config = dict(
    crop_scale_min=1,
    rotation_deg=10,
    loss='mse',
)
Rows from block 6 of the encoder of a small masked image model, named by matrix and row number. Rows with one number belong to one neuron. Each number is 128 + 32 x the weight over its row's rms, rounded and kept within 0 to 255. All counts start at 0. Numbers have three digits each.
After each neuron's rows are labels from the 100 images, of 14976, where the neuron reaches its highest value: "patch colour" is the nearest of a few named colours to the mean colour under the peak; "top examples" is what is common among them. Only what is clearly more common there than usual is listed. The data: telescope images of galaxies (Galaxy Zoo DECaLS). In brackets: how many of the 100.
# fc1: MLP up (encoder.blocks.6.mlp.fc1.weight, 640x160), inputs 80-159
# fc2: MLP down (encoder.blocks.6.mlp.fc2.weight, 160x640, transposed), outputs 80-159

fc1.593:169147147115086124152133155153122146139143114106150139205041153117123100187175126097112074136113076089123134144125119065144146136116133090140178160075122198136138083137118119164130053129163152118097114108111132118138101132098095138049145100
fc2.593:121122103159135115123101080112178089144062138157127118118159140115127130184128110141132179116112203072157083169087141163127129151179125120144129070188104099116107133176074141084128145093085107120103210094137121160086122120112074136162111108
patch colour: grey (65); brown (33)
top examples: edge-on disk: yes (50); roundness: cigar-shaped (34)

fc1.549:125146129190065110086160138154135179144134118153082115163124109166147119106107164122135127149155126091099166101203158105140181139104102149102158132113165145146186107106186115101164087132095064098113089100133115127134114177068116165057185113
fc2.549:125124114129190091169092126156150129126137115129143101137156158102126151219104137115140183152084200093148095155107079143123113154181105125186072071130120127098125156138097110099096179150059141121124123067139086128122115122101124112155138085
patch colour: brown (67)
top examples: edge-on disk: yes (26)

fc1.514:126182131105097066042085205126102147121100148114145189104148144127128101098084150086161122146194139120150091158132134169064138125036128132145119120101162132167193143147168141155104108116087171164095139173160187076132118141100159146157171151
fc2.514:132143150131159085179110120141132146136128148175108112144127133098101165240107122101134157168109164089145098149114100140168171148212078122177069075133129103137121150118069123095119176115089150152122105080137096152125156137057114093111149103
patch colour: brown (53)
top examples: shape: featured or disk (66); edge-on disk: no (52); spiral arms: yes (41)

fc1.103:089125135144152129108106146139150172089098090155124165131149120098109115182070164107124149095207148172178124137104170173140100079089129129111141126165158170167165110109154083105101084112100191183121125084089115133123098101132134122169148192
fc2.103:167191166137127088167142122101128106163142172156085117119118108082117161196132097102139141178076147089149055145152141092146192150219090111177079082139106094117136161130091170089134161119099111091135117126174118101103165159093084122087160101
patch colour: brown (38)
top examples: shape: featured or disk (72); edge-on disk: no (59); spiral arms: yes (53)

fc1.626:111103173137125120077150157092096123152205104117098112107126146186121126156094146095134137120178202125089074168093168142117088134128124115123106096113089180073055095105160144110110109160114154098179108111143113123090121233108132154132143108
fc2.626:088116150113174132161131120131165234123098195140108150091185143160107138084106179145154119171088085095134129126188100148154161120115102142150136093103127091124183177097088146099131160155125154169166095106127097111102150127078082080151129100
patch colour: brown (41)
top examples: edge-on disk: yes (37); roundness: cigar-shaped (28)

fc1.351:195076132092123205099160115177125110138110108095114104126171152151093127149164163077120143100063123109155130101155053160099108202057122078142184094131172120188114086113097136120156086117155103110155159117114134131112147141104109072147099154
fc2.351:138135136125132124166066150146159109123142147191131168146156132114100146164123124122126166166134176120139069119149162133124169122168084119164082186160168098105167065143129129110177131108101152129115122077147096147093120072038120117067110120
patch colour: brown (41)
top examples: shape: featured or disk (69); edge-on disk: yes (40)

fc1.27:096106164135170060170193148132112139113199112142104130115106129214127104086097159108154086103092140155114177169235118092119070128157079152130117122109126161121130122081167083106192168142132089146140132130131133124154163070104106148142165171
fc2.27:131132152123087130149097116122187181138127103139083082101120127117110163206147136169165131137126131136135103149088110124126125144102105160121089151116107110091153125138158146142103129155126105116114111097190075115108141170111057131136194028
patch colour: brown (49); grey (48)
top examples: roundness: cigar-shaped (39); edge-on disk: yes (36)

fc1.625:186122148152070051120125098135031148108133138130156146167067139102143098144125126090110127143177128152160155162142088094098097080157141109063109151136130180145150154153154145158150148136083096134105136171114105080127143151049149144076216108
fc2.625:166138121107148085174106121102146119112119153167108106146140194114104138205091139127158133162122140080127141134104115121121145167201077104181068086124088110120120128139062125110120158076097121166130120082175056135110130110091125139131116081
patch colour: brown (53); grey (46)
top examples: shape: featured or disk (60); edge-on disk: yes (56); roundness: cigar-shaped (39)

fc1.572:123105128097125120149147203172136073118110112079103126099168122136115126121115196093190098131128118128099118162191136174125126170088155174133134133104101111171106094095089181157123127151160124146148109142113135122091129229108094111127147095
fc2.572:146124114124148104136087161085120143133133136157123119140170128134164100187077136103115154165130164039135095169073154110181144132182042150158078160094134136081129090141095075110104138145150118110135094113174103119088123126099135059123113082
patch colour: brown (85)
top examples: roundness: cigar-shaped (43); edge-on disk: yes (30)

fc1.392:099134122108134093115144179116113165127107131082111156073190109140079137104135102123148139138199107139103108125091132130143112158046138097133111140121120146197216156122138122127124120071138149128133098099105151075088119123170196100140137120
fc2.392:169143149148154099162107100129124123125126156195104118135120126094113145238084130076150137172106168085152075145142110130148187122214063119148061073144167107125115134125090127093131167121102155163123123073139083154136159130058099112085153116
patch colour: brown (35)
top examples: shape: featured or disk (66); spiral arms: yes (41)

fc1.57:131149115109084108101167111113161148120152132121178166160106183143151133129136163137146133103097125092148104158139149124153162162091142170159171158143129165137154112112183098125114071199095181116143103103135079150132087141091110127042157143
fc2.57:145110135154179082140116127135146153135100102142165068176161169126135177148086111141170146157120148075081126145101096165110137164165174105128063041140120112107138095127147098101081144145123054124151132051177089102099108101087104127144141086
patch colour: grey (53); brown (47)
top examples: edge-on disk: yes (52); roundness: cigar-shaped (40)

fc1.48:155077102101159157193111103115093129095103147127122130126132116157128147099075104096145137158099085125114115106148166162163133130121087142192077156182128096084116130150152151104161125126132159077189118190104131121109155254139119116198122068
fc2.48:118120142141129123162075066138111124114145139122140172092101143163164126200126159121124163131152182056085127140145103119122131138160058121093124123127111109167129164104082121149129125104110101130114131104158122125112143096074144114114210094
patch colour: brown (88)
top examples: roundness: round (41)

fc1.584:089107145137129075117183124138072104112179098175131162145094129127148141105158130104083128121117120143123143146155168142074123126095116141095122150144135144190144127113166184115182173171057111194118088148069129105150114157080101141101172132
fc2.584:166142128092161093187093132133162162131126156149123100147154144113121166202094131109153160165107151070129098131120101146168168154185091138190085086127131119114104163117071101117106149108085141140116118070179075134111136111066130103121121076
patch colour: brown (33)
top examples: edge-on disk: yes (39); roundness: cigar-shaped (29)

fc1.395:124151133113139072069130163121099168127074120099106177153173135098139141124062158099110156154195135171164100110117131149065114167000159091155134134112126111157158152099123166156130101143141116138076144134169154107138078091098114147124170113
fc2.395:129146145124151085175104125141132137129128147169109109134121135106100154232109116101137149167103160079142097147117098143171175141214072124180063072130136105138122152126068119090118170104079158156121103086137091145123156141052117093116148109
patch colour: brown (37)
top examples: shape: featured or disk (65)

fc1.574:160175091161131136088061102070170087125114085146076112192112119170127117105122110171135168066139133181095152152061140096073100130120173134106110097103064181153140082155186156152094089163097159081106170107102125154136179096146068156129085126
fc2.574:139116125150206103118162132125113130155086117139094116083165138118089129147120146108171082160108110150149138170143133145128164131136139138112105090067107128124109189082171111132095136090119146161166175130163091114121098147095129079149150165
patch colour: brown (45)
top examples: edge-on disk: yes (30); roundness: cigar-shaped (26)