config = dict(
    model='masked image model',
    horizontal_flip=False,
    rotation_deg=10,
    encoder_norm_position='pre',
    encoder_head_dim=64,
    encoder_fused_qkv=True,
    encoder_inner_norm=False,
    one_sided=False,
    max_steps=5000,
    warmup_steps=150,
)
Rows from block 2 of the encoder of a small masked image model, named by matrix and row number. Rows with one number belong to one neuron. Each number is 500 + 50 x the weight over its row's rms, rounded and kept within 0 to 999. All counts start at 0. Numbers have three digits each.
After each neuron's rows are labels from the 100 images, of 14976, where the neuron reaches its highest value: "place" is the part of the image that holds the peak; "strongest on" is what is common among them. Only what is clearly more common there than usual is listed. The data: telescope images of galaxies (Galaxy Zoo DECaLS). In brackets: how many of the 100, against the usual share in percent.
# fc1: MLP up (encoder.blocks.2.mlp.fc1.weight, 640x160), inputs 80-159
# fc2: MLP down (encoder.blocks.2.mlp.fc2.weight, 160x640, transposed), outputs 80-159

fc1.473:490423517514499593513446420484529511457470504531515456526597535567453545470449579432572538539414537472596506456480460541466553531469545468420547561514542554492416497523598424426495471432494450442573519527503487600457555566523528454520452534
fc2.473:535526487546520453429473495521587553487484547550462438615474516521530518568483434460515593538481556415467476527547524478470473531580467540515469392478515487416566498455400516479442482417390491507491381421555462465513508455460458502440522427
place: bottom centre (33 vs 9.4); middle left (26 vs 9.4)
strongest on: shape: featured or disk (65 vs 30.4)

fc1.375:463534499524423467433528480611427480437489425504475481449575508530580509506470428484377477556505478483528541469572515429544549471489553500459524500441567523395480515495565463454521561514488479491539484593459462530524491467449472552525476519
fc2.375:494518497465544437596472501526539498506452540514526460528519544437477566645489508464583544587449564454509464496513466534518536562527451487591385433502505468473472522532399505479442532432414538540480429391530435530479531512405487452473516475
place: bottom centre (68 vs 9.4)
strongest on: shape: featured or disk (67 vs 30.4); edge-on disk: no (61 vs 24.7); spiral arms: yes (44 vs 18.8)

fc1.20:503495507447583433506496465479430431405540520514496506455520537541521387543497574494489463485532464513480437529490564529535525481556423511584560519506472556475463536486442493459579457515606470417453428544557563385496526538504411436485503515
fc2.20:502531484518553487529518483534490560473473519467442514512456473514488540649447543497525548498485579500458440523518478519469561533552392524526353374531518440501481519492468576520468530456413440510503475428516459499478492507371461467453507415
place: top centre (43 vs 9.4); middle left (41 vs 9.4)
strongest on: roundness: cigar-shaped (29 vs 8.1)

fc1.482:460383544572539516530457409474475528496465486534523478544499572465470498501455576454483522543514508537537523507456573494538551559490570538426477449438525448570442563591527551487470513457473527537530504575548510652482599503527569406474553605
fc2.482:549529492498529410498506495536568580492473508579467420577510509509501514575470463454550616559494524454483511528548455504475494564502417568485477432491501481425454514492406520475423468374406486517485422442552457535461508477461498492469498422
place: bottom left (57 vs 14.1)
strongest on: shape: featured or disk (62 vs 30.4); edge-on disk: no (50 vs 24.7); spiral arms: yes (43 vs 18.8)

fc1.369:457513499551541468480492446501486477537562501425453466512534568628576498523489465522471534481466491552478527462560510490450446447494558483471565500493496529555583481504494415594459455417533394558449493486505488524551475474535445547513498523
fc2.369:487533492519519483468430604469462521540499478581495476494556457422534492513449507507631490552477562414562442474487557437529467571587390508483341378415489460415450507457409504563438644548469530426629469460601420482551517575441468444515510451
place: centre (30 vs 6.2)
strongest on: shape: featured or disk (68 vs 30.4); edge-on disk: no (50 vs 24.7); spiral arms: yes (41 vs 18.8)

fc1.99:418456518530406498534548463580420455413499429521549492544488517489536437527459609522470539546432498466512530500486523442480520440549519572505531525442518512507525447500494433447557523511561461497506508449496572514515485553441430494452609452
fc2.99:487538482484583437570461491540548534516497540520515466489536545460470573617478522464585525588471564477472420513525495552519539609523427510591378421503510456480495538502381530482438539454381524571454432419550456540483523483397502482475501426
place: middle left (26 vs 9.4)
strongest on: shape: featured or disk (64 vs 30.4)

fc1.570:527468523495470412501474512566462504447546469535504502546507524448387529562463570545477482501564476591482446637463602550463602554451459475491473623474499502548482474530502508592464514500452504562495436469518502479406511491427570496431606558
fc2.570:500507467415547503579499457528520544521470550510542433489507515471560519596500493449576460581493577445529475438519449529534535479510453498633400394547518462484511494455394496447439514449423487543396444501468479496413548497456472465486500420
place: top centre (35 vs 9.4)
strongest on: shape: featured or disk (67 vs 30.4); edge-on disk: no (61 vs 24.7); spiral arms: yes (53 vs 18.8)

fc1.357:448487528527428431546496417513473590414367440518535525540459488518498462493420527481476553567557476470584513495512525604534539402523489532471502407538479510497522589571614485497580440564477517474479470471443489561532469489555382458449559552
fc2.357:509536507460573434574470502525528516509451570509491462547509540479500578688484518434565547601483556495493461523536498523528563573527421516608411442487511482516478558534425513471469546431420545528528474433596446542480529508437465477488507488
place: bottom left (34 vs 14.1)
strongest on: edge-on disk: no (50 vs 24.7)

fc1.430:484493459464474456451537456591532494410467449547474495561587511565545504512552485477470493545435469471604558492514565539486516500597521521528469462565516482544520563537522447411571513522509478456500478547422503491564445548492447523584519528
fc2.430:470537508511552446610467500494523508515498542522515478502508528438492568642468504475578548573467561457487424520501427525505546566507456519573405459481504470478456512507383507469456497433393564552454459382528424548473551508394506463469505466
place: middle left (26 vs 9.4)
strongest on: shape: featured or disk (61 vs 30.4); spiral arms: yes (45 vs 18.8)

fc1.604:508468577430496486509501524488482414467514580535443502515435518509421537533505578453502407447600480479434494512476568603530502570504503589610469532494466481487497462393507505506574483515496480574504491530541582417459512578478436478452561507
fc2.604:511489527560586478576466482489508539500491549489522495479493492456590539571492524507529515566522543444489389535515485509549518550546405498620411437459487493535532507456459562484446535491395522506470430449522434542479538568434496418480519454
place: top centre (92 vs 9.4)
strongest on: edge-on disk: no (52 vs 24.7); spiral arms: yes (46 vs 18.8)

fc1.414:516471415495418637531437483476472477457527629568451482430464553588555528504510528461482430503443440435500508443518567525469512548554440496574511511457474544525514520465495530426529574492491476481473549513489565463477529554488388422588492523
fc2.414:494562485529572453509515536568500587476505555528510451496463523463513514642494534562522572555522579500517461513537504514437520528539420482464324384512520511491488475521421521509502468500447469487506485406523479494537530486375474499488534430
place: top centre (91 vs 9.4)
strongest on: edge-on disk: no (57 vs 24.7); spiral arms: yes (48 vs 18.8)

fc1.287:538500557552456435502464405508424410461528423523532441468511490427532490503462519444473524540567417628488525569447478501430474479565523521427437462465527521619479569562613499474486525481437516602538480549499510404480509518430563534445611526
fc2.287:497504487478539478543473543513496519473418527568527439499540585488467594590446559507600540605481576459535464488526556541509488546513418454562403442513483419440477508505378526468454510429435515551461428399515457517488523491424567467486518399
place: top centre (31 vs 9.4)
strongest on: edge-on disk: yes (43 vs 5.2); roundness: cigar-shaped (40 vs 8.1)

fc1.595:512478454439473650557619439515487426616462506457486485503486500623502484526459461509431536583445421456520529428515534517516550583619487515474586492472503487465463433532599519483560438493498456440532549549524495505476489559487421497383458457
fc2.595:447413413531538516563449519522601494469503516481528411508570585474517492570487560577607501489451558487467427492462566526508490525475477530546400457487516534420465539528428477582426474495503479502553397500524465465461566468572451521517512436
place: centre (89 vs 6.2)
strongest on: roundness: cigar-shaped (33 vs 8.1); edge-on disk: yes (31 vs 5.2)

fc1.368:501517499484526527510523430506580447555507451465484419553409449614497560557472467539500501536417481414503500454466566523508509619577526514456603574482559476483480479604539495499561471514453480427598559552512538541477541475479427517488488463
fc2.368:450398479521542474499435541521597478506459532528502446480554609537542445611466528591629517510494531492516481488407510566547514533469526507524459507475485522479471476540449470546478396482513518522483479492495484547426512438572416532471449432
place: centre (97 vs 6.2)
strongest on: edge-on disk: yes (37 vs 5.2); roundness: cigar-shaped (37 vs 8.1)

fc1.111:453461589535515386459522530366530561504563481508545479510573521468472547373529606491556469412592503491409468534488448550542492502488533486474438526511517460541490571513441520441443463490452522510425572535522472476421544499515500463517484556
fc2.111:555565520516577466499421526539568490550403512517443561536485427484474520479547500507476549544454488505478424514547547541442523554594518553494466425503488514480473492452469464495503598498437451500478517476580521538490496532486542425517435452
place: middle left (52 vs 9.4)
strongest on: roundness: cigar-shaped (28 vs 8.1)

fc1.427:462461461504511560534479390577538452541489396520435505509483421525484469503501565478519510500494570532515634454551470521566452484480507424552502515565472495609529506501467465517501472555571505483535536461513451504596464413452462649545501528
fc2.427:493566507437593453501439535431563559516500466595386522495547534480474471525448499492536597552539483454577440518513511476484446496512453504476380460401403441403533559489477525445450563475434547562540479406577454494568590596441504487463530456
place: centre (43 vs 6.2)
strongest on: edge-on disk: yes (32 vs 5.2); roundness: cigar-shaped (32 vs 8.1)

fc1.192:495457579467489482529512508384516511568540524487456523558516504556533444555465503503441510453592587556578426458521542555499552481502446531549507502592447414547499518507576526576448622495479483550471606563495481453530488471476471448584585454
fc2.192:532492401460558410514481488553480579537455515561467501539548516513395554543439503516473535433506454471535446466497570504520580442557521506570348431477509589448432559530518477401468516393529547437531482397540486493421437458535459507479507496
place: middle left (48 vs 9.4)
strongest on: edge-on disk: no (54 vs 24.7); spiral arms: yes (45 vs 18.8); bulge size: small (29 vs 7.2)

fc1.480:580516452594437469497519555586466454472480459544547460494412548458593489519579491527403561535611406571502570538530536544451499531582465424480543473498544513524616487556467539430519526448415406548504490504516557451456493449415491489499544533
fc2.480:486518491504567520527419442511531520439519516559513427522463566478532475535468575515671583527569565468504420518487523476468463625500448496478428447496456540501513467547493509515471460387488435521418530424538459563469460395513461511543521393
place: middle left (55 vs 9.4); bottom left (34 vs 14.1)
strongest on: roundness: cigar-shaped (33 vs 8.1); edge-on disk: yes (27 vs 5.2)

fc1.241:562440536491459489548490497573553531561558480456454453631477490488413509440459464565463534509476539476540562488460489450513556442522552410627572496495525548495457529483507534476501556495534463478535551562483376480554663546486497481471521519
fc2.241:534594485410610437458444587456546550465421435514495491510537520539469444543560478506556547508484520471452549467573499458485541543514441492466383425489496503435583431462525486553488537567442483572528464405511474480643522485485448495435486470
place: top right (37 vs 14.1)
strongest on: shape: featured or disk (65 vs 30.4)

fc1.268:512531487457485479469574545510480405454461469490509452472514517559552433568461423498430463508455515493558541457506549550529525438503561400555481517481573466446479578545493473401553517500577447502629429492443526556615530494451457529539434510
fc2.268:451512515489521421593451492522547532503460515501509466516526565441481576626485506459567530606454544471505453498480446529522537561496457510569383422515487447463473499508417517456450534447397531544451439400528419521460537505400493481477512486
place: bottom centre (25 vs 9.4)
strongest on: edge-on disk: no (52 vs 24.7); spiral arms: yes (40 vs 18.8)

fc1.208:561476368511445557498493541529462487429462500434506456500491534566509452534527513518439492501478487495573633568491541560480404458531481438428592520539411550430453513543360551500566478519472460571637504507465560472451530525508462518565492461
fc2.208:454472485531563524490447373420494541438403528531521459407491554468548491476505533455524602484547513615485504490426453578470497514566397505526498378529474482570449537553404475525484544487468502463373485521528494508544542453516583547555550482
place: centre (52 vs 6.2)
strongest on: edge-on disk: yes (37 vs 5.2); roundness: cigar-shaped (33 vs 8.1)

fc1.494:505437573556560410458463498443586585494469551581551597445504599489473459518487549466503475502569485498586477572534568520519566484521469554490445519523543483530564496562570511457579455520559493613566456541547543541552481557486578452479652504
fc2.494:498547516467540468582510481526519521497487536520473435545496480504507545636470541440536542592482533471450470474556458541562558550508440538566402409444489456509449581514480513482491499448391497511497426423531472474480565516430440487465497419
place: centre (47 vs 6.2); bottom centre (30 vs 9.4)
strongest on: roundness: cigar-shaped (32 vs 8.1)

fc1.542:462508397611499579511494437487374449372495484503504442459446510525505487469471585439447477487514561509497493587488570553435463486595429507475492420406444500402424599524504539506532527547463419464507582474470533541522489482439420514559498495
fc2.542:463481450490613444558453421524495565468455461501472511495580587506480540536424583500593550496533527579445470498423546551390449547488423512511423453441459577467509511567481483609481532454493534551479543445499444571503505435527536497527560468
place: centre (91 vs 6.2)
strongest on: roundness: cigar-shaped (51 vs 8.1)

fc1.164:527536573394483401511475595415535546506573481440549537510518539473476496449501558514526472489593489518439397585398563550537411554388487453533458556469501566478472489508493552511412471471592585562535476591547504474502539508587535474392529533
fc2.164:533504522470594469539517454564519457549406540538440425491462451448454548628524517462500503568512536466502535448552450467543617478641488489548449414526477499524451575464483431430475572514412533501494461451406448505452542554424472505494490505
place: top centre (38 vs 9.4)
strongest on: spiral arms: yes (46 vs 18.8)

fc1.395:497446529445541382525440452458568501413502456527559487543478457490459478589508567486498547409596545517541524572523579550483520508470501511516401592465480535557481510562514491621496426487452512547564466472533497442435541481363547521400537505
fc2.395:471513491426507472535526513587507560579470553523536454476561557460505608578473486476583469619454546493506432491530436536548561493465458513587413407596538459454511522489427490427484523445445512532437439477485445527441541465440523485508546425
place: middle right (29 vs 9.4)
strongest on: shape: featured or disk (71 vs 30.4); edge-on disk: no (60 vs 24.7); spiral arms: yes (48 vs 18.8)

fc1.586:482498564441527446467503534480447559498502547473560438562550575543419523485552452453463513542639519497436413552495509517474514492427482452484422580504497440552540546499506590556498514540422534532460448489510486503437499535504606539459504494
fc2.586:612505507478486447530533490528547457487500555566426504513440476401486487628504524458518485513444511471464544500544504425546569457587497497496485370497505513479445533474530441444483535490478577468561587520444466439501590521521437386475486536
place: middle left (37 vs 9.4)
strongest on: shape: featured or disk (62 vs 30.4); edge-on disk: no (53 vs 24.7); spiral arms: yes (43 vs 18.8)

fc1.195:413487516574507520488517481497464463476603529457482503474421478565546449492534477504438512519519548491492648544533472357524462466473561439359501422496559571413536530597560479523563470478434477523574520426421477532573480412480512551565538414
fc2.195:526550460499435546501408516504470495467414498516484483486565607435487566585566498537547477575401552500507519564425451478433453544535436493532398513479475419542468484483358542497428570483410479538509496486586519522536554530433539479499513450
place: centre (92 vs 6.2)
strongest on: edge-on disk: yes (48 vs 5.2); roundness: cigar-shaped (36 vs 8.1)

fc1.245:456552486568450430590479512462423488502488543467565506470475542601508452469447552457515407530474550564481554531518508454460411418555458500434498467489482493455446568522492481528542593620568504573506483522520459486527535559387363503479493394
fc2.245:452450470438491504504540578471527504471424456552515455471585581444470617555448470508508497579442473434511514536500576435459490571528491538587347434466447495454471547499401528457454506522505518619525450519539455514458516557476584469520514503
place: centre (98 vs 6.2)
strongest on: edge-on disk: yes (42 vs 5.2); roundness: cigar-shaped (39 vs 8.1)

fc1.289:549471568438519417437508560540560465421506425551484491512452506521454475478537550486518552489542534502502488523450520509480499599502505530501436621440462481597446479477474454527473488568499514545644405463544472420448565558419498496425493503
fc2.289:446481503423488422543501509515491522531468533498613457517525544555487591572433515489617487584510539459493411491482500520537551514486481514526406466568494510435507483515417457438477465421475467516451430395509428522480488431390503500468557363
place: bottom centre (62 vs 9.4)
strongest on: roundness: cigar-shaped (44 vs 8.1); edge-on disk: yes (31 vs 5.2)

fc1.154:477431360583519515556461474524460411448507461488505462497448538598485480554477561497420482505526473534544540592573557585430479461569478500391519526405393577472400587545513545509553519567420436480540554508473533479505466530468447496504542510
fc2.154:448515480472623486566464443509505564473421451470483502474569577440480546493475545440559519521484533596448450469375535485388414560522444514547412398455470548458525519549500470537528517523524535503444537430502406549441482456512545544543530473
place: centre (72 vs 6.2)
strongest on: roundness: cigar-shaped (52 vs 8.1); edge-on disk: yes (31 vs 5.2)

fc1.37:477485490468571505550458504481398504458510441525465504408460525550502542456406528426475521462543409494487567545531444392513418366580457571434463475443515560525519531516513446509513511640517469532489566501496453514563548478406420486556599459
fc2.37:555527412578450514538478425463538487469396460485523565496536575502527464611519571529551470521493505501511448541489531535393441538507465531434396476525484549487503512582544524489413494466502521539477415409565496569527449478542526489532524472
place: centre (52 vs 6.2)
strongest on: shape: featured or disk (63 vs 30.4); edge-on disk: yes (44 vs 5.2); roundness: cigar-shaped (26 vs 8.1)

fc1.553:515486542483547526440471546423534318517477458544456496510523389447534492459547463519418462569481514518484550549463476575420489454439503502530419563429492473515395526505546519572488536503541589538604513504540474436553543457511561548463576553
fc2.553:503509541392536500467484481562498598587464563514532429540499590595463515535402527463551555553542543489496445447574504555560548474503445569484502497498509516488514437508384542438494498404461480522452484447507498497485521569394522512466497451
place: middle right (48 vs 9.4)
strongest on: roundness: cigar-shaped (29 vs 8.1)

fc1.413:560586615516508440487552614437454461420503560493497605479622557446480488509520340453456460564526443472528431511458457596528557470426561448504499619541469512479499486461522454567432461504510523518573465545530531539558473469546508468481506535
fc2.413:512480503440518429569464488566573474526456515504490426530482523397507534592467492433544512572431555436494515483528456471573592538551474506542398390481537462483477505510437478397482563451440528471495469413444414511477592538440475471451513481
place: bottom centre (33 vs 9.4)
strongest on: shape: featured or disk (60 vs 30.4); edge-on disk: no (50 vs 24.7); spiral arms: yes (42 vs 18.8)

fc1.607:482485508511544520504438389475534479608494475501477415519587514513472438431507501490474484509380575501524554609523440499343416540519534495503478477471526424504415435502519578413530540593495522468526574508496481488577492461531552570510555500
fc2.607:545563439499555457477491618438567478527521450468436528499551531528473496519450532458462526487480457571497497442546504470540548593504500524522475502422464516491490592436572509515407510560507524566470487593545420444522528477548500501533414502
place: middle right (29 vs 9.4)
strongest on: shape: featured or disk (67 vs 30.4); edge-on disk: yes (25 vs 5.2)

fc1.308:414404549487446475593493489580448506392515389566523447571544463568580409491449620495443545578484457449486510523569426390451444480528516520429483545538510573512540499451560492483473566546541515470547469458524451477444452490493500536406557469
fc2.308:549582501525565428523479453477529541522477532530536507494532581417488588603475486473544533571440614527519448505499508535516496552559446476573408365465496455441503502541432530496451540426386548553446469432571493553488541519403507469464474434
place: top right (34 vs 14.1)
strongest on: shape: featured or disk (70 vs 30.4); edge-on disk: yes (34 vs 5.2)

fc1.258:535447557478478428459501526461519540488459469477565487594478490469407552559471510569486557467554550557446461621539594501473465491431441478469482565566469544566486453473562528580545414469478497560473479502505469451401532411472555531479605562
fc2.258:544544527464526437532508436549481524511472582459490494561507476491467502593538495394523476533531583479496459459525470497533534464499504462600438393534532480498545552501458497447481527515408563445461548471481444497453510490462425426509460474
place: top centre (28 vs 9.4); middle left (26 vs 9.4)
strongest on: shape: featured or disk (64 vs 30.4)

fc1.634:521499485509512422502514538480553354455464581394574575530487519514517560448520587544487488512491549496496490515466596531496474574465564544537373500476552515449455529583571484570415520393560547484474532496559541512435471479464431488416486469
fc2.634:455544397581534556515486507575522517567496499530502477425466510382563495513492493444517541562581442429526431441579507446517496582576462461506487446537489543490470582454542522400539494488479592527506464496434483552599449527483557419454433528
place: top centre (36 vs 9.4)
strongest on: shape: featured or disk (61 vs 30.4)

fc1.41:528418466552430552531594453542449444530417493476546477517453511435473503552562424519537525519469408495501493543526533483526529631472548480499597479596561515541440493494437472410414468551472504487562562585532472543497575515573503438526471552
fc2.41:422485510552514466475437577471542508547515498516498442400466513492541484523499511499650526530479544466457461533523505433517467519506420542447401421455528593419508505439465471430454451529520568504531477365466497481567552544452512470589512438
place: middle left (27 vs 9.4)
strongest on: bar: no (31 vs 12.9)

fc1.637:534424526509496362500530434532535521450567441522657392524464592431454485525550511449437488463501480546482554469500521389448506539477479427449561534475559414527513444563522483465417503558444509482466489499532525439512440518430547464509561485
fc2.637:521530546504526583510487527497455442514466547493476575551539452460518544533465470484520508572537612453482437565533554525463454579518476444516386436555461517470514511493439521519487544428464499507454530464521473488429541473420445441493555428
place: middle left (68 vs 9.4)
strongest on: roundness: cigar-shaped (29 vs 8.1)

fc1.191:455520523477496455465491420516550532394471474495458502581478544458482503549466503487495442457583572529456434580505621548402543469394511455479434554489508587470430518502512441581436496540516440591506503542575432468432585560455491474473559553
fc2.191:509503488454547463572484487556527495593477521524540463501514502462463557574515511439544485560473597459529484449494425547579570498518449513569396446579500489478499482497417493424473536435428529499437416448454455503441510507461531485496514456
place: middle right (51 vs 9.4)
strongest on: edge-on disk: no (55 vs 24.7); spiral arms: yes (43 vs 18.8)

fc1.415:527492403448454578419482544588480547504560438508561511480565443552609487433406522483457563434535478515512490500453522451522449374493526471525471486463565548421546460497446465465493464518475479475419499519397519492484444486464454573619471527
fc2.415:492545505481566424592459478516511483496451552537495471535488525427482563618486512476567521577458573462489461502530469539538554562551453479591392421520495472472469524493382497461450544429391544545477459415522449532490544513399485448447520474
place: top right (36 vs 14.1); middle right (33 vs 9.4)
strongest on: roundness: round (48 vs 20.3)

fc1.78:444504480488403409515513432567496476463529393496515483540517479502508398447399546467498546558515483437525518527500496449418522465620395574438556504440525549533541503558514470463619557483522489497480473532486555528437399474438465479475530511
fc2.78:487525493471575460573462493519514530503484548531521478516525540443484590633477511473565536588473568486476434513521484564530526590511451498601367417511497458475493555499391500476429517441395538559451453412555459523508546502396504481487530431
place: middle left (27 vs 9.4)
strongest on: edge-on disk: yes (32 vs 5.2); roundness: cigar-shaped (25 vs 8.1)